A small self-supervised image encoder, trained from scratch.
Data: trained on capsule endoscopy frames (Kvasir-Capsule), 42238 training examples, 39.1 epochs.
Rows from block 3 of a small self-supervised image encoder, named by matrix and row number. Rows with one number belong to one neuron. Each number is 128 + 32 x the weight over its row's rms, rounded and kept within 0 to 255. All counts start at 0. Numbers have three digits each. After the name is the row's rms in percent of the matrix's.
After each neuron's rows are labels from the 100 images, of 14976, where the neuron reaches its largest size: "top examples" is what is common among them; "patch colour" is the nearest of a few named colours to the mean colour under the peak. Only what is clearly more common there than usual is listed. The data: capsule endoscopy frames (Kvasir-Capsule). In brackets: how many of the 100.
# gate: MLP gate (model.blocks.3.mlp.gate.weight, 1152x384), inputs 192-223
# fc1: MLP up (model.blocks.3.mlp.fc1.weight, 1152x384), inputs 192-223
# fc2: MLP down (model.blocks.3.mlp.fc2.weight, 384x1152, transposed), outputs 192-223

gate.510 124:144100104161116139092114143156139130093121049114080103147080087145134097132190119096164124159137
fc1.510 118:087126103126168097168123069225158145150075028116163132147143150110191169120123134169058111105125
fc2.510 121:156155142061142127102097121121168147100116139136090133090200140147175151065102098130114160091124
top examples: finding: pylorus (29)
patch colour: grey (33)

gate.639 064:171071148150127125078097114183101147041124125147122096147065095138083129126134114132054129188116
fc1.639 074:119101084169151105095152131100159073165138104157108087113119136144124116154081131114187112157121
fc2.639 070:133145131165117116141083126172087145112165116131114066106190133132134128173130079147111136144135
top examples: finding: reduced mucosal view (25)
patch colour: orange (29); grey (28)

gate.709 090:067137159139160127164132061116180158120146102094153117151102221121169123106086040097166216106156
fc1.709 090:196098134126164087115102207118092082161125147159113118082087077198117091090171130157156107176105
fc2.709 086:088150108122134158118106055115096136152146069131155097117146118136117109107096122136138116102175
top examples: finding: ulcer (46)
patch colour: grey (39)

gate.252 105:143148126158167140189154081121093137127160138199145150143109094139113164119126127134069144100152
fc1.252 106:075154144128121140126143137157105148096125133104187088115145165054122173129120147175131171076062
fc2.252 103:128120119121107124143093206134087131149100135088059147113054117124158051142108142121130125118113
top examples: finding: pylorus (40)
patch colour: grey (40); pink (31)

gate.331 121:165146121146084106191136162123129112103099142177099147105145108146203126088127110061181099079160
fc1.331 111:118136154197193123163130087129125095187122085140193171025147109128071094125145170084108089101198
fc2.331 122:149145125091127105135156156133150103158080168107124095180184163124112139140148132172137130104101
top examples: finding: pylorus (34)
patch colour: grey (54); pink (25)

gate.162 106:114205120116164134104118114135110082080072194154145137158147129107156137106185147153113165135150
fc1.162 110:127101132152137140152165151076138142171164102192160136113149033137141110102130159099142139122151
fc2.162 101:156186104016116128169103103163077114123082114131158188123144165147091128163133075161167176086155
top examples: finding: pylorus (31); finding: blood fresh (30)
patch colour: black (100)

gate.713 092:180141122162130091160116052094133155056181121091168095096095115160144129143099119156109137169199
fc1.713 103:163098095200170135131094096203185183128204168112123143135104176126112115129089113151114170144216
fc2.713 103:124058070129091095138152094092110121125105118153129119082137093152090101132150075111172079134146
top examples: finding: reduced mucosal view (43)
patch colour: black (80)

gate.657 111:169101124183115126075129079165105130127189105138111118180143125182146109141149101185145099145150
fc1.657 115:169126141081114139172168150131154146119080135093163119093132098094068153114073134122094119113077
fc2.657 116:115137129140035106140070100044114152100153148043103152162150159093156065086095173092130109138113
top examples: finding: blood fresh (34)
patch colour: black (41)

gate.139 096:128112104206112085161164105135114090156168190065117107140121137100127140176121106139147119131112
fc1.139 096:156120082145174124112106218137154184089105109172136131138123093177146174129172158127088107140176
fc2.139 102:129135130137091103145161116152149121138192052114099153178180136097103064078115092089140147090123
top examples: finding: pylorus (34)
patch colour: grey (31)

gate.77 110:145155132147137177156187139113129100095086154140142118159109127150149158109127146069152155151071
fc1.77 105:122101037136139105138146153085112148138130104153157159151135137139123143144078191209133093120167
fc2.77 120:152114157112163095103090099139088194110101135125150109133166203132079162102115151107135160145150
top examples: finding: blood fresh (29)
patch colour: black (38)

gate.602 130:138166074165115156193110168183109070080151070122160120117133120110121110069166108157105109151182
fc1.602 124:076125190117160133094125108153103146043095103159092106115159179097161219121166101148155133119125
fc2.602 121:173125160108164098096098123155121123066098110105136141152120113139137066126127164091044085166106
top examples: finding: pylorus (30)
patch colour: pink (42); grey (39)

gate.292 064:163133103142137105145170113140157119046135070118130117141147116147137075113093097162122117126092
fc1.292 067:186162045217111132126139167109102114109110102118156196149158093147134147123106074154123114097100
fc2.292 060:092119119129176121123077128131091103140156135134212143136161154085122090130157146155111103188108
top examples: finding: lymphangiectasia (26)
patch colour: pink (25)

gate.479 089:149084071090153051114128151096141122156167093089111186122184089109131134106115112151157106211163
fc1.479 087:140121202167159086100109149085098082153153104163150166132128057132135154190091148176095126158139
fc2.479 091:112078216190098112126139156142065172129177166132121094127086151198120163163083099173110119121156
top examples: finding: pylorus (49)
patch colour: pink (38); grey (29)

gate.618 120:121155093182160170148117114138123185100153154096129066149174120102141111095158106157144172130108
fc1.618 119:063091135179154139150113148125111134159119176080135074129158192123095153119177137143099131138126
fc2.618 117:127133139178212117126149134131144132112126162143140124076109170113159108165134104156095126119050
top examples: finding: blood fresh (26)
patch colour: black (100)

gate.708 142:135107129106105106126105160131172086137094107090085052073116182095107140165098106085142120100090
fc1.708 137:118147168144100110105165130132118132114117138131097145165063141123116128173150073117127120167111
fc2.708 125:159136131143125135130145110107065232198112129157146094110140147137126106139130133152115184169119
top examples: finding: ileocecal valve (42)
patch colour: black (98)

gate.278 119:085111091125166100124121121140061171225157201101132165106071155177111111082145181146059163132084
fc1.278 112:090156110065051108131123156175129133170129153078095071081141117088149126097112169119099103114161
fc2.278 114:131071147175142144109132087110181141029061161101143160177128210132196133109109168148153118124179
top examples: finding: ileocecal valve (40)
patch colour: black (97)

gate.546 109:159144171209125158163179132207129104141078109179146151135090125111168115126124160124171118182072
fc1.546 104:135128091123122077140128170040132107159197138084101103119146126177120117061137092140092141066127
fc2.546 118:103147131137132131132213102144096138198199143188113111103107113144141077147174177151082135138108
top examples: finding: pylorus (29)
patch colour: grey (28)

gate.685 104:061146168142133176162110101113137099139124039163148091170104175137123122214129119121183159149139
fc1.685 108:118131140087142157141062071142119068105114088189140118150094145183130108225165156140142173141110
fc2.685 110:207160116152106155103136121082126143124160204145149155137142104100083047098183106095098114101141
top examples: finding: ulcer (39)
patch colour: grey (34)

gate.543 087:100152115110127113161188128118184135058136091115159149151161123102107128072135104157111102162133
fc1.543 090:122158128189133043135064134128139171080147150123135128159129103136096087099148109156147072183089
fc2.543 084:137181122091089131120188103110104089159111121078140100141185187046088122170166080148132145071144
top examples: finding: blood fresh (39)
patch colour: black (36)

gate.619 081:156122149041123122086133129157162131106162077121103045135119115160099065155166116075109082096159
fc1.619 080:133131130105059119160170145128086080107103097128080181133147135125167116088165152172124095133106
fc2.619 076:148124095196174157140120069129155116128125186189138054107161071134131124120105120126112168113128
top examples: finding: reduced mucosal view (38)
patch colour: grey (35); orange (33)