A small self-supervised image encoder, trained from scratch: trained on capsule endoscopy frames (Kvasir-Capsule).
Rows from block 2, named by matrix and row number. Rows with one number belong to one neuron. Each number is 128 + 24 x the weight over its row's rms, rounded and kept within 0 to 255. All counts start at 0. Numbers have three digits each. After the name is the row's rms in percent of the matrix's.
# gate: MLP gate (model.blocks.2.mlp.gate.weight, 1152x384), inputs 144-191
# fc1: MLP up (model.blocks.2.mlp.fc1.weight, 1152x384), inputs 144-191
# fc2: MLP down (model.blocks.2.mlp.fc2.weight, 384x1152, transposed), outputs 144-191
gate.144 103:154089152070089134138153153167106152133157123128138117121136138096114099151122085127166121131107091133109126126135156092132114180123154090117103
fc1.144 099:136101120142067129115082062111105097102089118118099104156154124144122182122121091116110123146075162116158143125149145116155117142157132145121136
fc2.144 102:158089088144082149099113140126148133146152129143084118143087135099114111129118157129082103078105096119149105147162132165102115141120153132139146
gate.145 090:139128106182167131147163121135153078121144121118125098139114140106116120164123116135076116186096092128147090104090145127140155139141083146157164
fc1.145 097:149125132118108116102142144081149126104149127132120123075166123073128166137136129114118129138115120110095086152103141121114102148175107178178194
fc2.145 092:123150092109106138167129104122131157130127121156149123110125125159103123123100125164139123105110105119091158169145125155127143074149104084154108
gate.146 102:144126129114107153139176136154159148119131093148130129150081098061125130122150096137142158088079133124153134142117097093152100124070136160171114
fc1.146 102:154152179129110131147180118150131098115151151154134133151098128087124132153139113158180171133101133105141119175103129097154116097120137144176109
fc2.146 109:104151121131144090109136133124121140150075100103108098140146125132154147093145117125123109147152136088163125081119137114142101124145148104076152
gate.147 115:122149123078126091110147101123157130163133146136150121087129088131141135104114170131132147184104137162155111105113127142093127133080140088107141
fc1.147 114:133119143103168141123118178070124076128139119140163122113138138147175168155110152149128131146117105114152135132120142164121135125154085126148132
fc2.147 107:095087136128146096081135082137153116173101117097155078145163114118089146130129160144082149124122138139104079117107118139140085145111123138110110
gate.148 107:095083112130116116148147149160116142148112141179157143175110119140147089063125117168145117099118112157139137124125122112162152100121127110150147
fc1.148 112:140096186132133099117136108137121151116115119149161134186143125148162123134154117164145128095108113146140146171119129150150138084107141127107129
fc2.148 112:107151089137095168154119143146143145078141123133141125107141125110112096110135146062113108126144123142132128106139147125110127139142178115129146
gate.149 087:096098102114107130149152174140115141076105122131114158136133124139091156123122097104126110147153127151140152111133131105142137142148131143150166
fc1.149 094:094162087131184114160126124140151140127139078129127117104082103147129143147153111106136119142148138103141129131141116114144135130126111163162106
fc2.149 090:148145155138104104104147126127162093122161085131134098079114103090126057106150145159105158104112116136123086138137123188133169166115142115144139
gate.150 101:127132136123125140115155171167131165126095124133153100121126100149169115131097154115092171153156099165112147110159155182113121136086127169131107
fc1.150 106:136115129100115151095129169188133159126135129161155140117121101137147110128114104150080117127174107144114155132121151148128097128097113111136124
fc2.150 106:134107076162154132125083087109130095124123138160130130087090104152117139184115100161152123086091158100121132151136153114106088136136150153131126
gate.151 091:141112179176163166119145140125113147112110174107147108119167176121114113162096113130158156127114091146153126132090122185092108113138125155147153
fc1.151 083:166156146157148130138127143126118111141174133161161126102134148102121165139125116122117112093116146137153092125091121081115182137103134126151122
fc2.151 080:126181111117092088124101091100095160112175099142106122121151109124128098122153176130172091086145147146107123085121111115117081162163134135096161
gate.152 106:128122128118138151091112146136062117164136151114116129110150144172104121146121106145086099081173137104100164114196139140165133116111129107093173
fc1.152 109:150167139115154087098136113116153116109100164109131109064093116103150053145119130115141110100076095107161109151115153171125128120107091168152122
fc2.152 114:130155145129135148162099182119137142122140093128107094102154098103128176115154147191134135142085123122145137123115127117106082146140142109145146
gate.153 105:141159172122100109083079074118148127130168121161072149192125119132148110115119123141168155151119108136149112143129127139153169118111124124146140
fc1.153 107:154164138147119121097118124117139170196107134124111170123130137145128118105146161116127153142146147131158123138141100141122171140126113120157145
fc2.153 109:143095126098126112162175115078129084111142093106117128123108113127133112175108107166105114170159148136108130117144106082102130103110147135147139
gate.154 099:164153152072178128064154141084140106100135103107110095117124121123091165159147103136148110113116146136108126149077129162142123110144105131128112
fc1.154 099:107132095071156143111133157128129129148128114124172121141141147106078151155143122161107122155132118117118122176086137166107115128150162110136121
fc2.154 105:101114158143117107140159109151112112128133128165114136152119133102144091128093150126112103121152138102125165083172168120105102113141123105110148
gate.155 077:159132098148194165083149133124148142138150089165158120141106114115134111151084120167132114146125096135135097112128124136131096097144151107134148
fc1.155 077:094095135156153145148142169115113168126132113127120091136079119125153112167141132119081138135168101095120121106136148146125124132115160133146123
fc2.155 072:135160144119133107080121116128174150149144116119132103127102127102120144113060107131136123104094105146146147163178132122183111116128100155131140
gate.156 093:123103130109153157139095136096120136136127098170138105165082128105116093151098131145112135145133131139136148139136119158149111164142098133178129
fc1.156 107:095095091157164143149148115124139145110080141156136079111111133130081170123085174103156161124129175146123141157100144127125100159162112140130148
fc2.156 094:103098164095117107114118108119128102130109128098123122128121130159121160136140118146105109115127087117135145123158148122148060105121102096119148
gate.157 105:129092172106064153128111082149103148147154108122158132142095137142176141125154129097114183170138136127129141111174148155091132182129094147126151
fc1.157 119:164132158122180120152162089118144144108110119129141155120102137096134169114149137167093126144125141102137138131090146143177160146145133142098140
fc2.157 108:110113117140132146133120149152092138137124113091111135131109103168131115162142107094145152150139147182104121184129121100111103162124101142082143
gate.158 104:151116158095170132139123162110172159136128105121120158123110139131099122096095096136143134098066089137167124137124091149139120125132130168144160
fc1.158 100:125092143101124147081146114125119148092124141146122089129098142094183147122098161149143148129112126125150156118142129119115105113127146091180162
fc2.158 100:156105132148100148141085071150123148134141112096146130126178133137118128119134118103110114096118080143129148148127123125109108164143113114120111
gate.159 104:110135095086141119135143098097138156133075127098164112091095166121116073155082138152101156116087120127129123131135170151147161141126084118111138
fc1.159 109:110170132161153132081150168135144137126149129113137162162128113103160118114164122113113161129157178136178126151116157098133122109083102138109130
fc2.159 109:146106146138104075134117122152100137189101136080125096178132096127155106116120117142120119163095115149168087113164097111145160122146096138124104
gate.160 083:134112089167128138149092147163153070158151118122140107133154148168115140139126133140164147104147160130111122099132146132095103102141085103111133
fc1.160 078:085138142127121121129129121104157148119099135115138125084114130131086129157170116079098108148167141115111144133129103097123094115140137172147164
fc2.160 082:118132108177131115145123131124146091151188160123128119148126120126125128127137111138097094124119144168175135130115153122123130142128114127132145
gate.161 117:145099177153123112129155131116110155152129126109112118125118120139168112118126161116123141140125131146144118127109184105119129125142135147105090
fc1.161 112:143139149129098133119101123098102107106096100123110105114099124113080141131152111150091109105145122110140125136106116162093142154129157129103099
fc2.161 119:135134127135144116078116120128167120125148106134150119149122130140119139137132146142116094143100153145074158171158145119151129110127123168128136