From a checkpoint of a small self-supervised image encoder.
Model: 10.4M parameters, arch mlp_mixer, norm layernorm_no_bias, activation swiglu, patch size [6, 6], layers 6, width 384.
Rows from block 2, named by matrix and row number. Each number is 500 + 40 x the weight over the matrix's rms, rounded and kept within 0 to 999. All counts start at 0. Numbers have three digits each.
# fc2: token-mixing MLP down (model.blocks.2.mixer.f.fc2.weight, 64x192), inputs 96-143
fc2.0:552460470447430542485445514514505499509528516524444530520446436511571471430570464508420441476484461540528443484464473523549540481542547493510431
fc2.1:429509465492507483535555498565459533488554512501519516437510550486512544528535517538490580552546510523469489458593589469488450525442527478491476
fc2.2:524478456539492492447480426466549488546461453453419499489479533477451523467547520455500488452484483461470533428492477509480593517496444461451474
fc2.3:455555533491531425457467552481452502488472565476527413543551470483539455490492473494517502532518423490529511531539499499472488521477433499561581
fc2.4:527432464514449570481510468570516503474488482519520485473507449440520516465445470503514508547496512527464482492521492489489506505535526532485501
fc2.5:444532563441535523483479482472449440533598468483515527488481522561465464478489511507570567431456541473483475539456537442519468515467519493538507
fc2.6:535510479476491552580474441516535503484560522461504482567528456507518544487521472423458562516504513489467532472497452531482557500501503480529440
fc2.7:497474452533517442481505553484427484542390528595453483472525465480489480514521461515421421571460528525481465503497508542452456484460504508439542
fc2.8:465546526453541446465511537481505525552436504542528454450566576424497489511525513506537476546484606506479457495548459506501489480447421487467558
fc2.9:497475477452508493433423504541571503425447480499483516497481460486484473469553509529578479497495458529530544511513493495444537498508470526507466
fc2.10:495453466477526551510501510459569528509521481464583485561484425522554503468524433460572470521546529463573519501459549443463494580505570497559472
fc2.11:503500467450502518534475464454442459468494497561439532408542500460484495475517440499458536499472456472468491469572521527474467485527475447489555
fc2.12:541520503530525452504430438525518528476503485510537441573461508485478510513435480487505578457493499477522519444446486531457514478494548511519493
fc2.13:555491478534464526535585591506522473499501479482489548508479447523482476514487525481499465538565399508476474568464475494427383531440472531518469
fc2.14:444504463521512488529485424512477418495498506502506514496442533415523537538439506462480471509506465518381469471585535474568462450463458522482507
fc2.15:534578541469503512515523462506551503440490488458523489441509477589498529446460443548485533496531498518457441582534416501594565536544536527530498
fc2.16:466503556388524505526556442430469512513445521490510482595434419532575505528465560527523510518564497521574587518476544491435508472565471518499507
fc2.17:537560521510460422501514499543410508493494595459424432471509522462457543467496504463475527523442496474453482516399534429454560478478520480466469
fc2.18:505450535481510485498469493475516505509537470448510515509506531522458536527474479509506440526532490500475514564539453474531504523500556513475508
fc2.19:445474566525504568561507532508521525506509470423551509524403539519519394518537470547456463492457572464458468465533506488478563455505441487476469
fc2.20:519477406538502518464572509470532471554447503485471536475529571503473457447511517446469546499455517493519513461531456520509533543493460490518491
fc2.21:496532506499457479482480402536513528605517476484524491497575438480561529430439466471565460480416555502504505541526526516512493494503529480480489
fc2.22:474532524472462498470516564490532522493510535493394476536460502543489495521436437528512519588446457577479522480504467493491437457481515401450490
fc2.23:528403500479532506490488547501477552571522505519516572516518531467473495542510563518525484485531470540591482412472523466438496531493559509443571
fc2.24:392511445539538490486513534546520529468507443558496569483453535496540540516538478519429449611532513604376503485535509504562501510519508532542534
fc2.25:467475510438481592456540466511492566537471531575592496510574467411484499545545476522488491474570452469482467418590487509510485577571487504466524
fc2.26:503459442508590538350483498456515451447466479462522501540467565522490527506466485567495548512454529503508505491542438552416481530466467446483423
fc2.27:476460582490453478523567473590509488498502615472416528393494419469467512522554559464514483507552531517557586496445618466496509567480509540502485
fc2.28:499554522479477459527411563444497423470524470487453540536453452466427476484467508542532446511538438509510433591527496578444517528493544464512483
fc2.29:459421512513545557547443486493519502422521419504504541523476586486516468406576477527522550470488487475435587477453537486501425458517431556516466
fc2.30:468537549486474432508524465540509458516477524535565502551534459520503512552469458483418523480533555533455480533438473446530576589478519405479537
fc2.31:480477482506476480502444554458453447462490495471437494465504432464513419443542492490500513484545513470438519511514508518521544506474488507509482
fc2.32:535517573415456499483512472487504510451522470447486428421503442533422565482452560505473568543465496504579461514442445481424522559456518458462500
fc2.33:534545525489519481576555565493497400425435533513555525477464567493619515530505589485451497538507496543533489524446558541575443531574468490441519
fc2.34:549502571498450469518506449517498531535461460447491545517515451536495494478511501504462440489427520505482486547477548493486496436436468502538494
fc2.35:463542477490513568496539567472388531514555473556489411547566493513430454465532503534500489498470546540504447607460483474602556434532549513449443
fc2.36:507427577477532481482509446512497575535526519377480477524463538455584494546510422487488483477488560532519553491564491464541506543492471478500578
fc2.37:534447485534438489540505523512513487516504483454483565444571484596484444513488493508470538507476473508537480436486497492453543469492484518507461
fc2.38:444535497482522543477482501500484555518487519424470427457486522427514483518463583482498491442487451481483478475459512485466440535480518549531530
fc2.39:551584542513421482571480482454552531488545433504549531478466476441527542447564541565524546581430551486516510531484506530480509419524454534508480
fc2.40:521529453506491545486543560483456509550465532511439500528535484496563422461530530502504507487492531477490527534544491454471496468474499500509497
fc2.41:451501451557456543483572492503421540460493582492547489510493481434446465550455465514445500568487535513491494493455436500464481473535436530512542
fc2.42:417469502468591477488478517480523512498486493507512479488516482500423601510510537494466516494505436507504517508511466502451562515513504528427486
fc2.43:489542513528492478554536415485480532470589473621531524450416500442411485536492466506511453440519505465569549441576487565475459591527449504470513
fc2.44:470530523469468480465463592498551515473481502488403455507513467507483554496527556539439534500493532453525510451445499620463513445486462465491440
fc2.45:402472506493513499473483494507559520472547484503579490517576470473467504539534537451576438472514552487528500622478536498524470544556563522454475
fc2.46:526486500521485489469466480477470529535545487465503551514546530521492530515469495452534487517556528517500528575499491471481549512468505476521482
fc2.47:525546447506518467445502551481493493529517502552535508495510528525487553499513472524463430522503474534406425541540514500555493546493537526476540
fc2.48:491520459563484535469454485516559533537513431532485440590504516478545501445502482431519475486527460558499445527457587655488506564498451479460573
fc2.49:464570508598518549509531478456579505496503469535481518505543518522477523517487540522509525555520470511518473481513470513516520452551507474492575
fc2.50:540491492515482516411563494489541464398526527485508518545470499487479546547463516516500495441493522516472528539485588473592395501448512479555519
fc2.51:504497525537526496477481470509542471451486507451506490462511504545560477504510430487520516539462573492483484527512489459515469515529492451438642
fc2.52:480535496454518487510515519429527522551445521488629566465541533441558537550552520489574495490442459528475536492531544541482479447495570535534516
fc2.53:497488414510566516563501479530466441541527510526506467480492532491506569430463508482513570481514495460504489500454504464520567421516486495488523
fc2.54:512486566472496472653506486505501543486447480443486520433447500504477470466468522498493507503484456532568512495540509501512502500515562498539570
fc2.55:522439542507510493461486471510458449514521555460485543538564459517488545515552482518515547523465494486621567446464495484484525508510489505614515
fc2.56:548499497497529495498531527476504472516523505455497502494486471472453524535457499541541542498474488427511566503542504418499499473485517512487450
fc2.57:461520534446541541522472535515508474491508509522510490454579505518488483516523495457515488484536553470512522508530449509490468564554429541454512
fc2.58:484467508512499484518487535538491508464579492494554477513533469554513509429511541471502488506490466522534537492549476572535523500488501539482516
fc2.59:433479445474467482565529472450521500558433447576479486464457557400578541480374495573449514476536460488501477510477383538435437501555539472465497
fc2.60:529540517497488550502509481561479553529522507566512602583457484583466505497519478462508484488501475549504489510497524452516460445526515527487554
fc2.61:499528471494460445463573543463547482486535469434445472460494528459483521539496436561464483519448587500459522535470562536491510576464565448515531
fc2.62:527513553498556487415388564558481473447480475512507504628463419512526458454490567460584535519468524541567509496514507560544508501522480536493546
fc2.63:442480467492468467534535451440529570466463489559445460475482547461551506472570512506407507452547534465473411503434531481476481477511441445443517